From a checkpoint of a small image VAE.
Training: soap at rate 0.0018, 15300 steps, batches of 512.
Data: 203450 training examples, 38.5 epochs.
Rows from block 6 of the encoder, named by matrix and row number. Rows with one number belong to one neuron. Each number is 500 + 50 x the weight over its row's rms, rounded and kept within 0 to 999. All counts start at 0. Numbers have three digits each. After the name is the row's rms in percent of the matrix's.
# gate: MLP gate (encoder.blocks.6.mlp.gate.weight, 320x160), inputs 0-159
# fc1: MLP up (encoder.blocks.6.mlp.fc1.weight, 320x160), inputs 0-159
# fc2: MLP down (encoder.blocks.6.mlp.fc2.weight, 160x320, transposed), outputs 0-159
gate.206 116:451439563490463391517517510507470514505519454517573596546423576428351512419587491501492427445438523512438591610562421532520509434557418486553439563465532539606456454500526514530424490519523498466557377468462442450405575492496551546485501505536560509471518502562481579609555512524539523436563534525503480519534466453495535496467591529576511510546560584503534511474506421535520579473441538508551502562521550418512526549512500515496516511453410470498523585464488455519505552443489453
fc1.206 098:454472467480609533546369475420411511554485479468527508436531533544475503545562550571477547474546464473537562529442451455492456500501563552509514404435437487504468441453553466572581506431512458519497498541422520524497413491536496403606449488498437511449405565563533458493539452564567579509499527369517600473502486431496433546567462415539519445475489470503503528448560462577499457440597498540386547512457524465463413546525486498481530519501518479488559482500503500476466466414537630
fc2.206 102:485486537523513482484530488455440562474441450434600529457536448470483380518434527478496462484467425401452475491521477473527508503405500457413482588467547489498483380531497447458459504546405551422505535531522481516573472521425555583544413455425555513455482438468419541548535445438555473497441484515469572493543457495528540601495473499594577527554464503469506420520438518442553424410400461529615486440529506412532428594509500545414485509501490476526570527426449546545506568501475529
gate.208 106:467520559449487504487498500443567498427603479485510485512489601528525508526461490483446520446442489501597502519519542468567303454464502386549504501503540456539552561566577530487457493569521525502482525539528509520558479522508548426526480506452434488498507540475493510523514436586529491467533463509582549500471521511500457461522420453572458474414564523474424499474483414467491510500579455575420483550542535463487466591497338494552538473596412513414502455636463456548485440401468554
fc1.208 095:478439487448433467525440522549587529538480468446465535452475470550483524486516460467439527504589544482513548502584539524537499452523538603520530508529435537531492519518518542551392483496559457564541582531445515529568549506491553522426467586480558654431512499470457548479573450536522586565562433476542508577447526488581417502404474541542589517458562492436507503505603475441507426517362502411468411513561457524536531511503520557517539622500535497466448537518469581486502534510505391
fc2.208 094:549441560557530430494463568498496490500480546555529473441388446508524523646466574470483527542558537651530551473446547533479498462536432485500526531532416507529536489445536522620485464534495561468426480551521593527527430522465467605525470622517555451436574439430487552593470522586514502428525473499545560470403499499426536508475522447512552523469494551497522476581450457480514417590516543449591453500482502476455530460496424505440488555523429530507447555582499533462443541473559536
gate.209 072:407501483521511542513552522444541421435469496563482504502517514462595352458518445561514531488544536445465367595541496483502529554439517520415405495599548492554543528505508537440362556539483501539438478493543467540556421529459437572519507478515410456540537605501500437383557434513510503520467470475423549484451456496466509504490517478455529495574507489597491548426503469540506578464424478577521498451541473468551509454474521519548459549509540586516528544487575598581476591468532548
fc1.209 086:414501530460503517561498495459520457632514590474487566567467515446483483503565483500533466452453517496598470516547595452577568560540560505512518453438493520529493503417418555461352581493497592407475514501477514569481516539399516583470531537553508533596473467556505449511524593521466559550484436538467499528465439538541568554632454536465522547542549468516558550435482427564512391453457493472525585424467552450554488507553447579539444526506469508467485567480506461559497527536561503
fc2.209 096:480472480547393468583520493515520360526498466543584454542539480423437460482517411499467520410506548529508521399563454436574456516490423503398492441500536478530508492479540475561494563474466604514601519456455505476519507534549461518506519403467442447420449530479445421509512518443483550468501515545373464515426541455449531439485546537491509511457529455528434438591473397465498600493478466638472549444510488470544484440554518429425474499471585566510513521470455558475497458402500546
gate.210 096:414521468428572510509513586433487445472543465491494454616417507423507494458459438578462455456467569439601506593380455582470467505511520560540549535567517624490528503546493516497510468559480482556545538533492497579498477490520532476523549567461580445524423474528550432553496435544457500526484495567499487508436509579598506551511524472463445498511456501475569551549558552503507524567342472476471493425583535385426446481517499500460443519541521452530483466423409501474558581454505459
fc1.210 102:453477535455446623527577542427504433425513517411498582408506493446521418491545497548449481569519488489570529470482470549429612487465514465460597523546443467524482522461461513447510510542534596442632508460529559500497453539611552547494531391427441484475519492515569480547430522475472481511567404456447486547606468504582536486442494504540453471493477554543543481532504500435512507481492442540516514380487491496460438493556564448449573538544513545484593585479536501491508568540545615
fc2.210 093:432401567540494501507507465452525404602534507543491559562506462437538524525521456555510457461462598569538468375549505541551493423518489473469487486490405518550424513568481535443423480591612570482545508493525536476552481528491461437508525511566575490514528582550499530573472470436535516526570483475517448428569452469491472479547566453488521553534412519604500482617481459562590543482476525615376508529514534380463483560488552481474543510447447541507582531527490513552430496456519471
gate.211 101:549506557481558447470589564553452557478503495520535406519522564381494498547471591475505582514548434512495531521483529473429517484423579481531479482505497515402530521609489453447561516531536555521569444541433471529592555500542568515433508539579562543428499535523489571515512539438530577405448476536490465509500460566455450523441452477562455523526433565530483617524406636523442482525564588507484501477487381482532524463533452508518410486545490502451453548437478536408506448543511416
fc1.211 101:484538491522488561564448491503518574479455508434455546514482507492439532467522603519450595457631523426451469476499489527457531576453492589568562469495598575592504543461483573571421510597452467505481468530522455519475479502417466535459455490497439396554492490493651425560581589480481479530550533506509434510468462514534431488502458569561458528527464431544443524485474442440531460543425540552515571471528529578488467519490544525411572493483553423537539398544578555489452498498559431
fc2.211 095:437532503585529518569541446405505486547496524475475577530459422556389546443557466527439425519513479476519486484430498463438485501534439518593579410531544513445575546436409504533481474516542548490449638447531561535467458428433508504440506454487483463512537596490484416504546526476576475608569448460492475605435498518435432546493496492545416418588512531488494445541514430504430571485561516500499382485518497548522512587491477562398555465475476472500569499511535540543491493547420471
gate.212 110:540445506475588493596484508420531550518496538475445536563431523463530471415460506519475507503546515504514475534516494454453501518536445460445394464502453466481519608597533541449564518561515512466559497543556550511446527526498470618535467531472357480527514451542492505493417330450523447422529507545581520591467640455531490520445528499500499490462523401507428559472540519491493545574516491425460501490427615494490428599426441581533464549479471478427454513492458572501490551525473486
fc1.212 115:464506454511585494578450430542538479459440476510508387494437518452480504476519450528446509585490399541546516444445542502529376506491495551523499575654450460505424444480506430444521442475576431499433528534557496574472521549498392461553450434524522553501517540523474499434642464511563509494431534464455562514480578513531499582460464477543529438466503469562509500421602470493509427514490482512442488558530472449492507427511524447496478487352466423493457393490418555534487457522515538
fc2.212 114:460410541534520557518508489438512462453516487536482420578464573463550548482433422466510462585556409577518426561426591511471476450501461527516474497563400469564496511518497448403558498522542485484459543472588569434463513564529330570521519574452486482434402350499501530455514536497525527548545524504493575467571515480513513550560555516532507532469503517524489521575524424391482418594489527535521489520526572462443554454494547528500426502456474450499502485568480585524466476468451588
gate.214 107:448511525419475482433517487619405488511497514462495538469564566475520560506488473463471371614534468418481565448474455419553494470503514436526415485526500460512488455482354563427422497456419552507467397533434506507633459497500472477431539517501547461475490571548508488565468414428474480399562500548548487465495450435552534523454602469510542507469502490472498529482506554539519406463508452475496523414493533560516417432591459485475596475473474543456528482497411544508487489424484427
fc1.214 098:455498375528404497586462460471433505509507523432524538410547427533463453510470504463514488512414584502459538547483503483469468428519499463542508540499509445527420485523537523504497428564527504546480439448565468519557478466480507480583484490428513591535514407499515575533613501434527504458435457473496538508491482484564575549421545549489445458468409502554419527617450480550456519406540542467520515532587396421541568423517571439580513504529443502495590520484495400431451613490438523
fc2.214 093:440542510521503465535470614646476470454419521460461576515477474481608490563481626510467496525560475416530530532413534490495559500466459442608461479483471436508519423507449595438516500537384472503497475530514550538541567499478499452480476629511461428570499535525590552550439498470509549543472392436563489470534450478520540531452558482470502440469485487476484496619439438470464498502472437553548524527500580524422462502529385436525503524479425443459563572510493514478423456433500480
gate.215 102:518504540464563501540535538648476500497571452572586547610455486431509523498528426424532556677417566448495532639531462491431489401626519448468467467499512491488558550502485456502553509526487455518495516588507538536558468488498482471474482520485510494517483497551458597549485456442562525472497497515524505494460564530559473532505465505501470614487427388486540457515554511543489566502498516539433530533519551439468461506451430583492534554538522521559564567549433498490464465458470644
fc1.215 107:530427498495517613467394475454545465484408570487515525461483524446434403589502442469541568467473515510432491601507578430507441518503484422416459492455460424462539508443524508555582506480555533534499508533527505619432430561577544469619386517515549551499500538424376522498515449501490560484528473552520479432471532510463536409476435514516501484483446574486506495534373521504444526478572533560426473542486466432496451536498472527535425471455550428538526566516471446456477406553501478
fc2.215 120:448471447457582593495467496487606526477410561494523496483430480486518557449543420443531474408489499467519550682510634460483528498462558440420523540500550454568514512454460541468558506468583517502470517486507483521460400519561562561552479472476509510399472490499481541500549492491533499572436496451495495503483523549485434379468517485486553507537430542520462513503466521599470525474507508473475511557531490489451420450486514579571441460378541441504447459539506318499559485560507435
gate.216 107:454436480497576458506581515546514575466421513545473397467625582453434574402472546548573517465436526563550525577568435508522483578592458530513505505521524520519475535483506501451505489413547444574498488494490527483520503509471434548499459527516492462492534490505582539501577465521585422441510582521564487520573517565553482532548524456549554504549460396402442520405505483424533550512492564504543512510418487451459527545598424461468451462566531435561546505465475397416454394526451491
fc1.216 112:496510461521411512442549464517461564575477542474562498467507540583481479546444494441555470436601536399515450519451519452534540470500479439533583612553491486491532521444441421451533536444555530562513500479492581543465508521468487520540526508565535433561463446542459553469497413507501447409445557547452518472463502514463514486430575508592390510571509452557511502488495456631467429475519598563504599381494458545482463529511453508464406452575519503549567533330511508516489494505515534
fc2.216 105:534542530488489539512571513542517471488540485474596521570507555639522502571509515519433440456492517580491534522454525554477488467513517419489536519508502437567529512444413552449522517488470517452579411513370564544537458452520544429485480466559469425584475398552422437453518555470450588420435494581586512580459464558580467538492520424440451476496543464551543417556522496576467435452476512473498458495463478481436447444416500556433498524489407364503469543429528529532500454515566505
gate.217 103:446529573585506521466527538523512522434424523539502501602509510436470464420481559447516503522526433454476531509559505548504425584360512497474471505459502552425423429516496558431583556485531473498452437511407503450566534428449466420504472546496464517486471494546489472529576404383396424349477436563527451556517539479533508506560527498459502499486516503479391494539467585485532493554524440506569440526498526559565527512472547480472577508470493445617469477547537527461566451541438595
fc1.217 092:516509520443522478606492526530461519490475448450381465531497578587444562566556526512478452508463488515536474489432579491491435418516508542467524552489528507454503446483459452505591433535507450463417558554440505456397500392536379555463474473508463495464474436511514477445458556547496474499507502567465576489535525541511482473562456485559449391590529577476523479546604365492534473588524522531453512398584466543529433512529575582531482418574564421517534528475462559577461480505452509
fc2.217 098:441457541537497513451504520527462525410481473503552572581524606540462497485413440477460440456415571555493433515474560507481434460513561495473535516508497425505376469566533443445570521561551501439480567394576460435502486516502473447484546473575467567472492464525481520452516484501535509483531522560507520521473502350484460529479531464568497491454504427547544504506556561471525455519510509510612418428447404404526451544493551465559535570562484526565622632518481603514495463438438518
gate.218 074:515578454555492577496535500525480493508486453559474434577523485423520615522527428521494492511466563541531408565580364592488451458509477449456508435390466439485455613506401499472463509483499508479469506463518461441550448481485491443576515496529436574497465451481499520511463460551521514452472524593572396460491459570533568537443567494459525555548546516493509491523474457540450542583588532513468527502454556535513479511554540453525459450423516520490559590455549684503395532513482439
fc1.218 088:531558401433499528541469532465477488447496428436489531535610434488523507490475566529514500535415404531524460506642511510484502472553547507557583599541617466468504456540611527540507401534473454518524462476521494479465577467510496569568610518501480498555486481490456488478593495530594594529477434491413554507510532425494557539534461452538529445484512521553566507444552568456471638467511512531520570505535496502495570493462505398466482504446609578584523441519564548522417517497495495
fc2.218 101:447499568524446525441495541425404398520471504522404445495478415541492456666438382486469467437497381589476509429477554465462532527485477506527526503477531497604522470479575504478464484536475547530513504484523510491520460559516558487608507440515486460465488454504412471485503520469449488522467369438502412543530479553484429462525497407466500542502469451493434466563473412431409481458452432438472510451457505465459501431472480480471395517559441454481493458444548370536552449474485456
gate.219 083:408550524541476479575456543553489491460574441526510535454422524461486428557534426450387474562407548470506501523518584494443405490408533426471532486416587573539439564422508477588439410528549566554559495416536546423488567536464542479501462533474480526420527435481502529508468471414497531465560498463459552512442519516521526423466487553425442554526524552434467527557538497575519534536427490493496423543594514518545414484489458626510603482579498529549543542488496531463532479509490565
fc1.219 086:558579461457513477449537510476467454488451524494430443595500436481576501431422424468533524563478560531525533503567408512512575477453481475495509481578569477401533524417550440448638612498414536477478505508414516469504535550558518578502523482498452532581509472520510476431462519503535574513532547519561432534474518488523552478479494499494503543514482495486481524474472558517483426440511496447451483390545513457554453668603516400569481618441553505523554492569542512450473505588474582
fc2.219 098:450555543570577547472534378452521557561517488466484526449528533605526598506517457558596513544565441466488448570597583498468450472505482449531449492506566541506537544540536626481512594492520419453470519476495481498449492435408544447436582433520534559581485538571530404472507553535540539537536485478605532447527470576543507500511518461465487535585494570515510504533498484445584507492502520502392565418452531450574528519541479430506490524477455369536526528489586504553523555504587493
gate.220 098:579452485448503517510570516566434611550461481504508517478528526479450517510405529546508588556561541554523585545459422483516430421593536545555396524421518436560463478428506493482454556538505605554505526504568528497546486518600575493382548476479437540485552576521511481510469521467466522443561486436592536497512515547491533476509572560442451479477535413493514510419461548572462483490425523522479560444552500400485553592451417566529433489526397494522541519508530501635476519456469520
fc1.220 103:584526550513453458457442449491519483489459446500494482475431456465351563480488463510474544467487537557481521458494470473485557490541553580492353484602544517565587493451390512458433567554463517613547554511440504470565500496508524418439443481546462542445450458521556595547494524505487483425426511404472484476524597502566445501470409513513502480512501495514471498450506505542536535439498606530551535517511547468476567492555472491502429365413403484496559482480576588561460572549484531
fc2.220 108:509545600480431439501447567542529548494484479456488605528435539506473419523549572547491470420554498515472509452409461528454458589516496472522481553481405451465409510507475545512519498548551524527548468534504578467498475478487456518571598508532439528507432592517459575343515543500575504475574468524469452472492456551423450566489481559506494479453430483481452427523520554471473465580471526441484441495474435540467455562554549629511425554577516525472499523341379496452480495502551491
gate.221 092:528451598484530519565401545445617456462492426499523519533509502499461430465526556559438513526492445532481497668544591571502574467504547496499535467565439469588544523528613613509559502505414511514479493412510374455544391506476530490495443497481489514431428511493492455495448551518487461551574507538452524451531469472599443568528526530524609559446494482556512540484489531472544479480510479536529500511500491573543492538567474521475606477520511552596488482565411407524476537479519586
fc1.221 108:443548547560467464532480488482522491465495482439552493584481562486574424561497478575622496563527511417451453404574457488455457501518457497486554533664553463433478516487502424459509657494506437473520501576574451550595538547416430495513521486401516460511579477501518433509487437536500479519458572521494517541457481552466564604579535570473514516481475419517487503488411544468552474509448492475553533473493488520596517496517588506576557430495511387421501420497510546472532505552465508
fc2.221 124:465442511515492519383525471420513500556608502421448544426476558547617536537502461582596532433537466473535521470463518507498506412550530502515502565486448475494505609516470458504515509521571463566511433500572518427417428503456499376476496474501497518426530314551471469517455534588516437540507551474490424539538407565522595482503552490567452571506474572490488531551461535479434449446465577460472474477517422553515552453478555538469509526477485527443462418532569484466484463486426553
gate.222 092:491444558436514565526469583457583519530561509498432507546526557515378507427603500462526563470448523486562539581519544522464427497448470497422513408597498552412491498483467480541639484489399604455456447468527384528575409446432487511547481505432536535521458488448523493572479516399449510442562518522494397515486536453489456482528507486467452423485553456490463458502356470502488534514412484491503479416507491484490438518475511479509521450545522462553470542469417501458420472490455594
fc1.222 106:494448553440462446471581474434507522577519520415552411485456520547457351499484391477545514541546467442493465549560625548481395468476516508528565572570513456526527556547507557560485530522565484544558444536558508569498399467517516477553465504468359495567571477498505511458561519533540481464557527509505426425574435515515544528439509472569455503584527396532509544549433536413553464510456449565463570590441560488532505447499487550498544540556546537466436516497507485588502555532522491
fc2.222 111:497439513500503578489547508482425448516480489515540438470568481551585504639441443618501604540575500577512454520562546511545484428535501492446532538531487549574519494472395601473469521499548428524493522482537535424491474499506360484531451619504544480467442467492526447468535509562485524554548522496482447406483564467557470511553543497497459503467523572527490491516401448449477464578523536475519535532531483488512573437435510447494514581506437534456435549543653375524578507511574536
gate.223 086:560433535551551474449369518454446399538469530463456592627509542511468558539536518597510504511528543557503458508572489497425507508448456427496388486499509527518485467468551505508557345475532540515521561541340515462553466519520516412450453551500428501420508494538484580454451498468601502469432477654502460577527509525472547465430541533505584537542541422467489465505447474578532465524519474505563462512479519478511453491499600577476527497497474489454563484423467552470494482482506448
fc1.223 099:553541543442558441556525489516513443487488448567502504496464569543493477461519420464456569501440576567413503478476466456557555479612548435456515441433455499482510459468502609559482522510689453499515523529498500420471453492456453539469500537555517459519455595433439553532530484519496452534672522479476528587477583521514460561572474553498471498612537460556548491417546487530498458516399459566509510431426509556510506504583512434482585436462499402510534468516471536497537460549479502
fc2.223 116:464483493479534523413458458434439401412571519502489519520495507489488484489458580490633587485554568524465504426523479473477512509604498568489451596501484498466416559541551409473520543467586401514466528472468523504532453588483510481462518464505472537483533526474541497594644538553542556510542418500602516526468536540544537484474466534454473506513553486507564434603536474558544507378531491486446524475586528561473484487515594509587603557481489575582547392496491474526554453524492442
gate.224 113:476497537552530470521553561571446475456550527503561496545485562485425519458482463561539545497509393465543474514493515509534594541525537497575561428532496468453486535554509602557482425539570518535478432472490532464559502514512684564530563485482497498504488568497516535551476513514474439478550502451492448476488581478478475528477574611541621488499495674534485561477484421558393533570518540469662503491547442530450454582499504559481509432505497568482552523440499551538478584516476478
fc1.224 114:446504577560462525530534523453501513428528627555437497495501507364547469559536430405491462501551475497612527486497505527510424474407533575527552546353455482427471450497487457398522481549482501541517502513515486449528475597501477543497485510547439573530498470456579516460533426407535494477515487427539486394531482490497496522545504505492478603531448506548484454477587532504533467402509450511595484555540482543497485460500479368534520597556476547436523587413509434560502583513532445
fc2.224 100:461501536512462483528544506573438571518406575529471581501539582419457413589463507484465456490524514477650548493547472484514511561516497555515560453388472478464439455475575464432495525467473565498549539458492375463466552506498521535419507503581524549455463460459535551458520411404548523496478564483519464517477584538526496485495592565537552589458425517586489522520485550475561556491465490518498569552564556589501495490466448421490491594504474488544481487497433606583467619520564457
gate.225 098:499570520441514509558495580642446502539347532532520557552536522490619391566467533530504514505491514597479471556487455527508391501476502520606491486549462536444509397597517504471588495562477549528528552463509532428489509457551535444572530467441498513454495428436586555507489517518525476518625495550511558544575536469455519482466517511470588466485539515516538568497474468477446493583467519581498557530504396528536501499453455516461587531563531504446631497495440518536513476467510600
fc1.225 106:525469503458549463503438537528579531491415557554392526520402467483476622555509473459431506512428519566545471453506514511517508414485426499570499472368508535400428466444537443478581390424453446493483584554459490487612520453512498460380515356460511459471527563492547417487515526558474526488486466567476491448468486435470559424527414448454544420467487474497483477471490477520451477498492528532499501544510435562469609515401463503458533536466550446524482502477543405488490528508471577
fc2.225 085:503550463493559514402539510526535516493518505479490529457534501496458527337482474461561475480453535455539478609544558506556506478544588508474499478483558538425491502455506465465476463508573393451488440441519462472474500560475532501410576390420389546502524520457572479519463548495547444489553555485469569558503494570371508513410510427540511499510481454448427527379526520511520522524464503432350457523505517552567424530477445507538470529444483524507481513477372519423562511557413421
gate.226 100:440450444534436555469509427493516550509582448539462528481542544508405482525512511533479534505492522524571607550543559451390432515480512499406587418496536564516519499556589466491405464385485503510461565464467499513565539497366548551450470434537476407554501538467510524500485445442525527515516550516554516502472542518494481476541455465507458493495624530485501573497554567509559544465576544532537538485417471483519475521531531459482394520582444445386460522526421316514551510488484528
fc1.226 094:550558580478514547482602440497484514488528494488519551522471481504481496489535450492487435466402457468543456422510511510548555539481431446512372471418587444517486447522512478552497428496563476498457587491391456471558537510573529462523552491509380548514468549547511577570502532501480471507546532459622577495523518367426569567456529510556419390464547547566522528579434529497474448595503550504512477494510550530447468433500506541542490608477575607516545491509412522535486449509416534
fc2.226 101:536586536587497512495616527529546492546514539544552462446444523530524532547529595456398600509461570486538546516459516616496467516543491492482519554507557561505402562507493547541518476549436471534431595578585508541608466470404550556513526519531468475534502530444459532516572438521498470521450527553588536551496594487568501471469453482582475473549464467430498531463462539463467383562566519465477452567489438557530559392456445509562501541607521506430495535627514479559524498489487506
gate.227 101:509438603423484513544444583516530395539478527515481483404481504483460398501576536555421519398482531427540577551475531528512466518435478535516492533579398563475424487480474504496528519550514597497496438542553481509486427573564444574508469501506454515556491460486490516555348575458548552581579503376454510549487491489524470557398466521496513494534496531417494368493458519439495531504533573488491489591508519456498396500446456470466410458493515496449592487481505539575534525472462542
fc1.227 083:453545561499453527481458419420531560510403419521433498489563549514414458567568487492450499504462536485501435447469579455589442498451543545417500453547450505495453460459575420493410542515512469565400514462467467471472524432475499442636422594474546495407495482395474545577473430532471571530634528485426556537519520533491531517445507569449448480489429460503455524487452463475554556538583476502453534457486417468477491501458475536465587485518462492535488454458494549468552572410462572
fc2.227 088:573582557516489518521473494490447567487523505579527532494491496565504482367476523449575579574451571560467478515505555451521498589572496584500473414441543503502504461525518542499544519594474529500363533520387444491513516411481495478521583576573519560521535540455493543459521440495547548419499478600443539471576529510538568466456531572553511499512466512492596554414541516519553442563464446447507471468481491488549515574546563646554453451494476586449513551484426476514526551508391499
gate.228 102:486511482447463622426534490530435472449498504483494445602558572572383587461469505462549525533411478538579493487512511547471526460564473564437439427488530541582525556551507523452509511542474555503451524520547584481549609578507495506546436518443487454456509572557505590559398465544508454493578458539471544500509609465425477544520495543532569497546475558493431556562491491495571447462534517497475522542479496381427435497481467577480497480586386480462508593537402434514464527454478522
fc1.228 111:596535528516546449488454556471528500485495612483539525472473544490531510546562456502542431489535489637596523552474602577490394527453504463479537487461510556579393453512422551465518468591504499507477455439498588511523451499558486607484511451527471527532594425455527523582524548494541456495496491476465517461550475516516552542484424493444517491513523422427460543611427516555381496450475446450588595593525510485536529463454513469454475448444513468467504431491586565602541471491455426
fc2.228 093:591516478567542446474443483480562488462492552499433529451396506538445515516465468482493424403546449534574551623481495495506410531504500475533572438432474550544455450430485556457502437516539462509511463481548495386457482564517528532418522464477485528395547416398547495451531541604520589611565490444463491563516534544527463457476499468490515488420477462451467417555511449472375451512460490495524502519554523582442483500575482493511472450505503478434420461558618579575553543528550490
gate.229 096:581524467482528478529452492477542415625534457514576503467573544529583435567515481544482505505500558471514411469534523558562552511516493402517507548576484654486429464508429573484528488459577500467546504470431473531542506560622562565380421549489515478574471531479412451507521462402556472486505443490484545465554568483519503541513466476502507501456547501437513410434447599496412499523528530577506520540548523460431463508613497519533468484394495536426528498547475580504446508446435473
fc1.229 090:427449541453524406488540538487510494460461445435515523483526499587454396529445520459441540550487522588511436524497422544521608402540500468476469605570492540516552545460503525437460461542536500544616444441516592482469557524483466446468445479458507500387540459504554525498553507576418472463463398513446518438440450535537483543500439520596505499485500421527474516494420431547523450516521430557521462541492509573503612406539514566543633492536420538593523525493482469536519529467557559
fc2.229 090:530513447615491570424519472514538506425525478581484582518479516422531475511539361468530494505542493579501515471460486574507509362529512525587478433493527472502427448444462454518494461444604451536548472518562533447520503486430470463550481546464484492495493454538471453473442414496551554513480500561436467586533461506521509455425461514543441471435524452484525485631506618541509502486465418513451416499511515516508624445507549603453424454559612505533558385496549452475452510462449522
gate.230 094:489412425503499543495498426522511471492492551538510502612460533485602546539503515478492508510542517538616464547479652499461553615486538484499564459565576508463577545475515462561527507564491487544639432529397533495496434468506471460550612475422503528543459498548454393449561460442506519518451440522380491407519560544462468478495536561531528495457502442513485486531411520475545454524488567527488504484572515535510453529548530433474608528444501512425522455423523593465448482426529438
fc1.230 096:553554460564445472517529553584449514499487485466490353569558482453483449554525582493476373506514478536546532505523503489497398441503450447497575512485451525377476478401590535609489461440400440523444514527448450550419446598557552510533464605507492524413506546609543585536512548534565498531555513546526503556544412557476488526561611589527542457472468538477494508547508528547570522521434526483462530568517466559455521456507544531446494508543521520467541486526505522475445537436543557
fc2.230 103:515480563584532564502521489521473501496507487653545549564589472481570498538534493495478536473461524481541429571507538505503483527512452511388472414530508488485564476505505474334503454466396454450483512461511507409532510547470442550517470483456481548485434388491492406517522518466530538520440404462575506430536558460592484417529609636520616525492499382567470478512480531555451504520470480525426476535554504513466475493515447547442548532449508429519432521540530513540444508447426569
gate.231 126:518415542552528429588529496499510579496501395513540571547532557484350528449492483579516448470535421505455524547472488523473488543500448541494511471465474577542470497443524539448396548526514451448481419569446500473502447448427533520537554503533547514534482494448578488528553400359510535440462425486480532520486454502501477539501556641555532521518552523553507492418553536528510525472514536503494514652493507490503454440419461540432535510499487427565575525428623481491532530411444575
fc1.231 105:484492462527532563481533487482446504521493435550554485566523506471453466467444513502571457584482438500478505499519436469540474433625465492371525545424516522484399541539619509431562489492526566539494457426522484421483556527521562445463481459477477508584558585510490591560534412542490521437498521609578452504408476513579484527528458549533556515566402410434483530490499457462483447445480454544508478505509529539489543430459476496407514550444479425499486487374622579528462571508445555
fc2.231 091:547522448508497584513530596514576556556575499465565565475510636466441456546522514439452602552540449571504396440590509463564541536519523521449443428448470536390549434617463483508484523495562435493567438453452481524443605515536545454476457441480494540497529431480425474558421516486438502562455490534525457501499487479510564504542519552491500552526498449519574496472555489597501596492542533430513517497470566556598518525531424520423417444427514470519449561463455523450500513402510482
gate.232 093:581518516557433519448444473447581462509432461467386475520490463438441603487561541534475504499525441587619426528618556427545463523420510459486516536525499514423485516477470474532408472507504482502556584547427492470563514453511519569517459579430425533442589558551504458490556457552540500487376528547564431446442496510395454498542504480587395477605500567516435554498467487529567484507508508474485458524522443488489491543496445444448471523458517489461480540518493452582494597553500587
fc1.232 093:428479553498478450451488506520608423491417403527429524440456545540453482517560544520519481612449501415537443514589564484500626501602476516499590528485534487596535541471462546452369490461579464501517497539487540506481529464572475523429506467458499554466483544431490482488495447513545555490499526495582570515491577554544481501549520449508586477452515488558540447466552510602503430536426456557432450457568533507377536511458482399580534557375496506452485552486457487534563544519502529
fc2.232 102:456511532535387484518460559523475489422510538436449521536404525467448476563493587560446619518489447516499526434474463537407516531630383499527492595501567491479487416519466488538530468539504546484500532521523604499622521403557530598551452507504564418483508505459506538569497502482428454554495508480474497461449462484462508558465449412546554488411503510372494482537510440472478478522572535525581488551476471484514476584480409510451531611527517550480449594480520478438428493507576464
gate.233 097:488424555358518447542544558615463510529584480521452477489451467450456508558548483546466515636517459642477516538481466486591520499523466531538441575567562482597494487519442531548571485448488494452426506466510501491509516454501507466514480460495498548524511453561528589469580399465491461493570525553510482485420539536540517503593471583510546501517482502515551554535546471443560555558505518546547561525460393376531557527591479538494448552590471428505453583565441528506403492534489535
fc1.233 100:508433367505550520513550468611429507562663524455473516468498498454519431500577482565603479482487476482504460572423480543533390391521463496484583438467499391497511484525516569517582414454528495509413436398527524536516446524518488466611516514572520511458444533457494554495490512514563534472600452489561490525529489501497496445505436515567504493514454502526479438473511466514513581461618489506432569448510561463514461471492489532449566579518437492493484499502450551475479425439467628
fc2.233 110:453501465508478476479444598537537533622430454546456409553472540471494483565479540489526541512477438494490522516538531517518510531414476465444499475528531577566519475655576547485476512426380519459546481437365475518582501588560539429521495445428452478579461465494404513471562452476433531509378399480417517449597543495595557526563535473527494478534452406503542493541479542501543526461474538478506503485466480465522537383437547436520509493496505472599467478510448507482468557456527556
gate.234 099:497517449483502591593500424498459561530534569498569435531549560545450487474542566416549577568505478548578457505534514485384468432497588475557552438504458394583495580475457472491509525499509510444530472483488582503497567459469572445532520516436511503505434561454567542515462490434423419463503541500483534498498496507552431569428423582533441521483493516418480572512552439540450452454672439490547522468486464448485513507422511426537509523447488589532499523497531352540557508477530541
fc1.234 095:592516465569483502511502523554508539444463513411499481612434469521476442528446478450494484338515499513426519549476549478446566557445534446521562572525549498524517529428476419501527445448426601504439531499517580560392530516404655556498540482486575583494530510508556572494524469517450549435495449453516490586437398504548504447568554521441481548536458537521513450558444461533501488491418482576550529448544521511526510493570585509498503504579480512446505600482535527600521467487517457
fc2.234 097:558498521483523562580547467450515451472488524460447487620487525497535502574505582483434548575482552584480464533467504519444499479484519496474470541529536449526476626499487453447527570472409519587460547420509556454500441448408573450499422523519538557619419568451550523493504458574539554518548471516583496526432518529480442442560492495395518542456507480559514470588605478581456447458427496460444593552422472554374509468470454484489516486535401439518563480521525480481466546436543448
gate.235 122:539479539412501547541466478571437498520489538492525433593520510409623551477538551534382523451541486494573462621426517517556516511492422538555469451551442491526561436526528445441465538480512517504457478457516583528546452513556399530575543431526523528393520467547528526509525446478493582438492566555490591498514517499522440520498451495549492494472450424486458556461402413426624512533486588518481496500499420457443528498563564480498545546610563513438538512519460535584532568579460496
fc1.235 108:529436486522500489489514436575564577496533494364515547521500475491402451426493524521529464550580494544486519470472457541438541493564514423449458542546467506423501397494472519483537542524481378491508529492574501481431536464541469492550482390477549508513512554419418546611560472493542534490541553560565513514442543553471534471441477446500528460460499480533556449441518463565485429546434346542505471494492441521566511521449502482491515394456461432582434398436536459415506552384499424
fc2.235 082:517456517476482512520504593538499559498570494474574469540531551472439453602407537475481536520538496569426486625482497505453513486675558438515510481457476449524514426511588484439525519579541466449504579541478580508449532519546519428511452594544555483574490461550489467503530487532415506542470545544619585443486397558484604542521436498561493477490443533582540490463601501449400556527459483540438395495444495470468491494488462553540517448497447422466529516521550487444476427473478453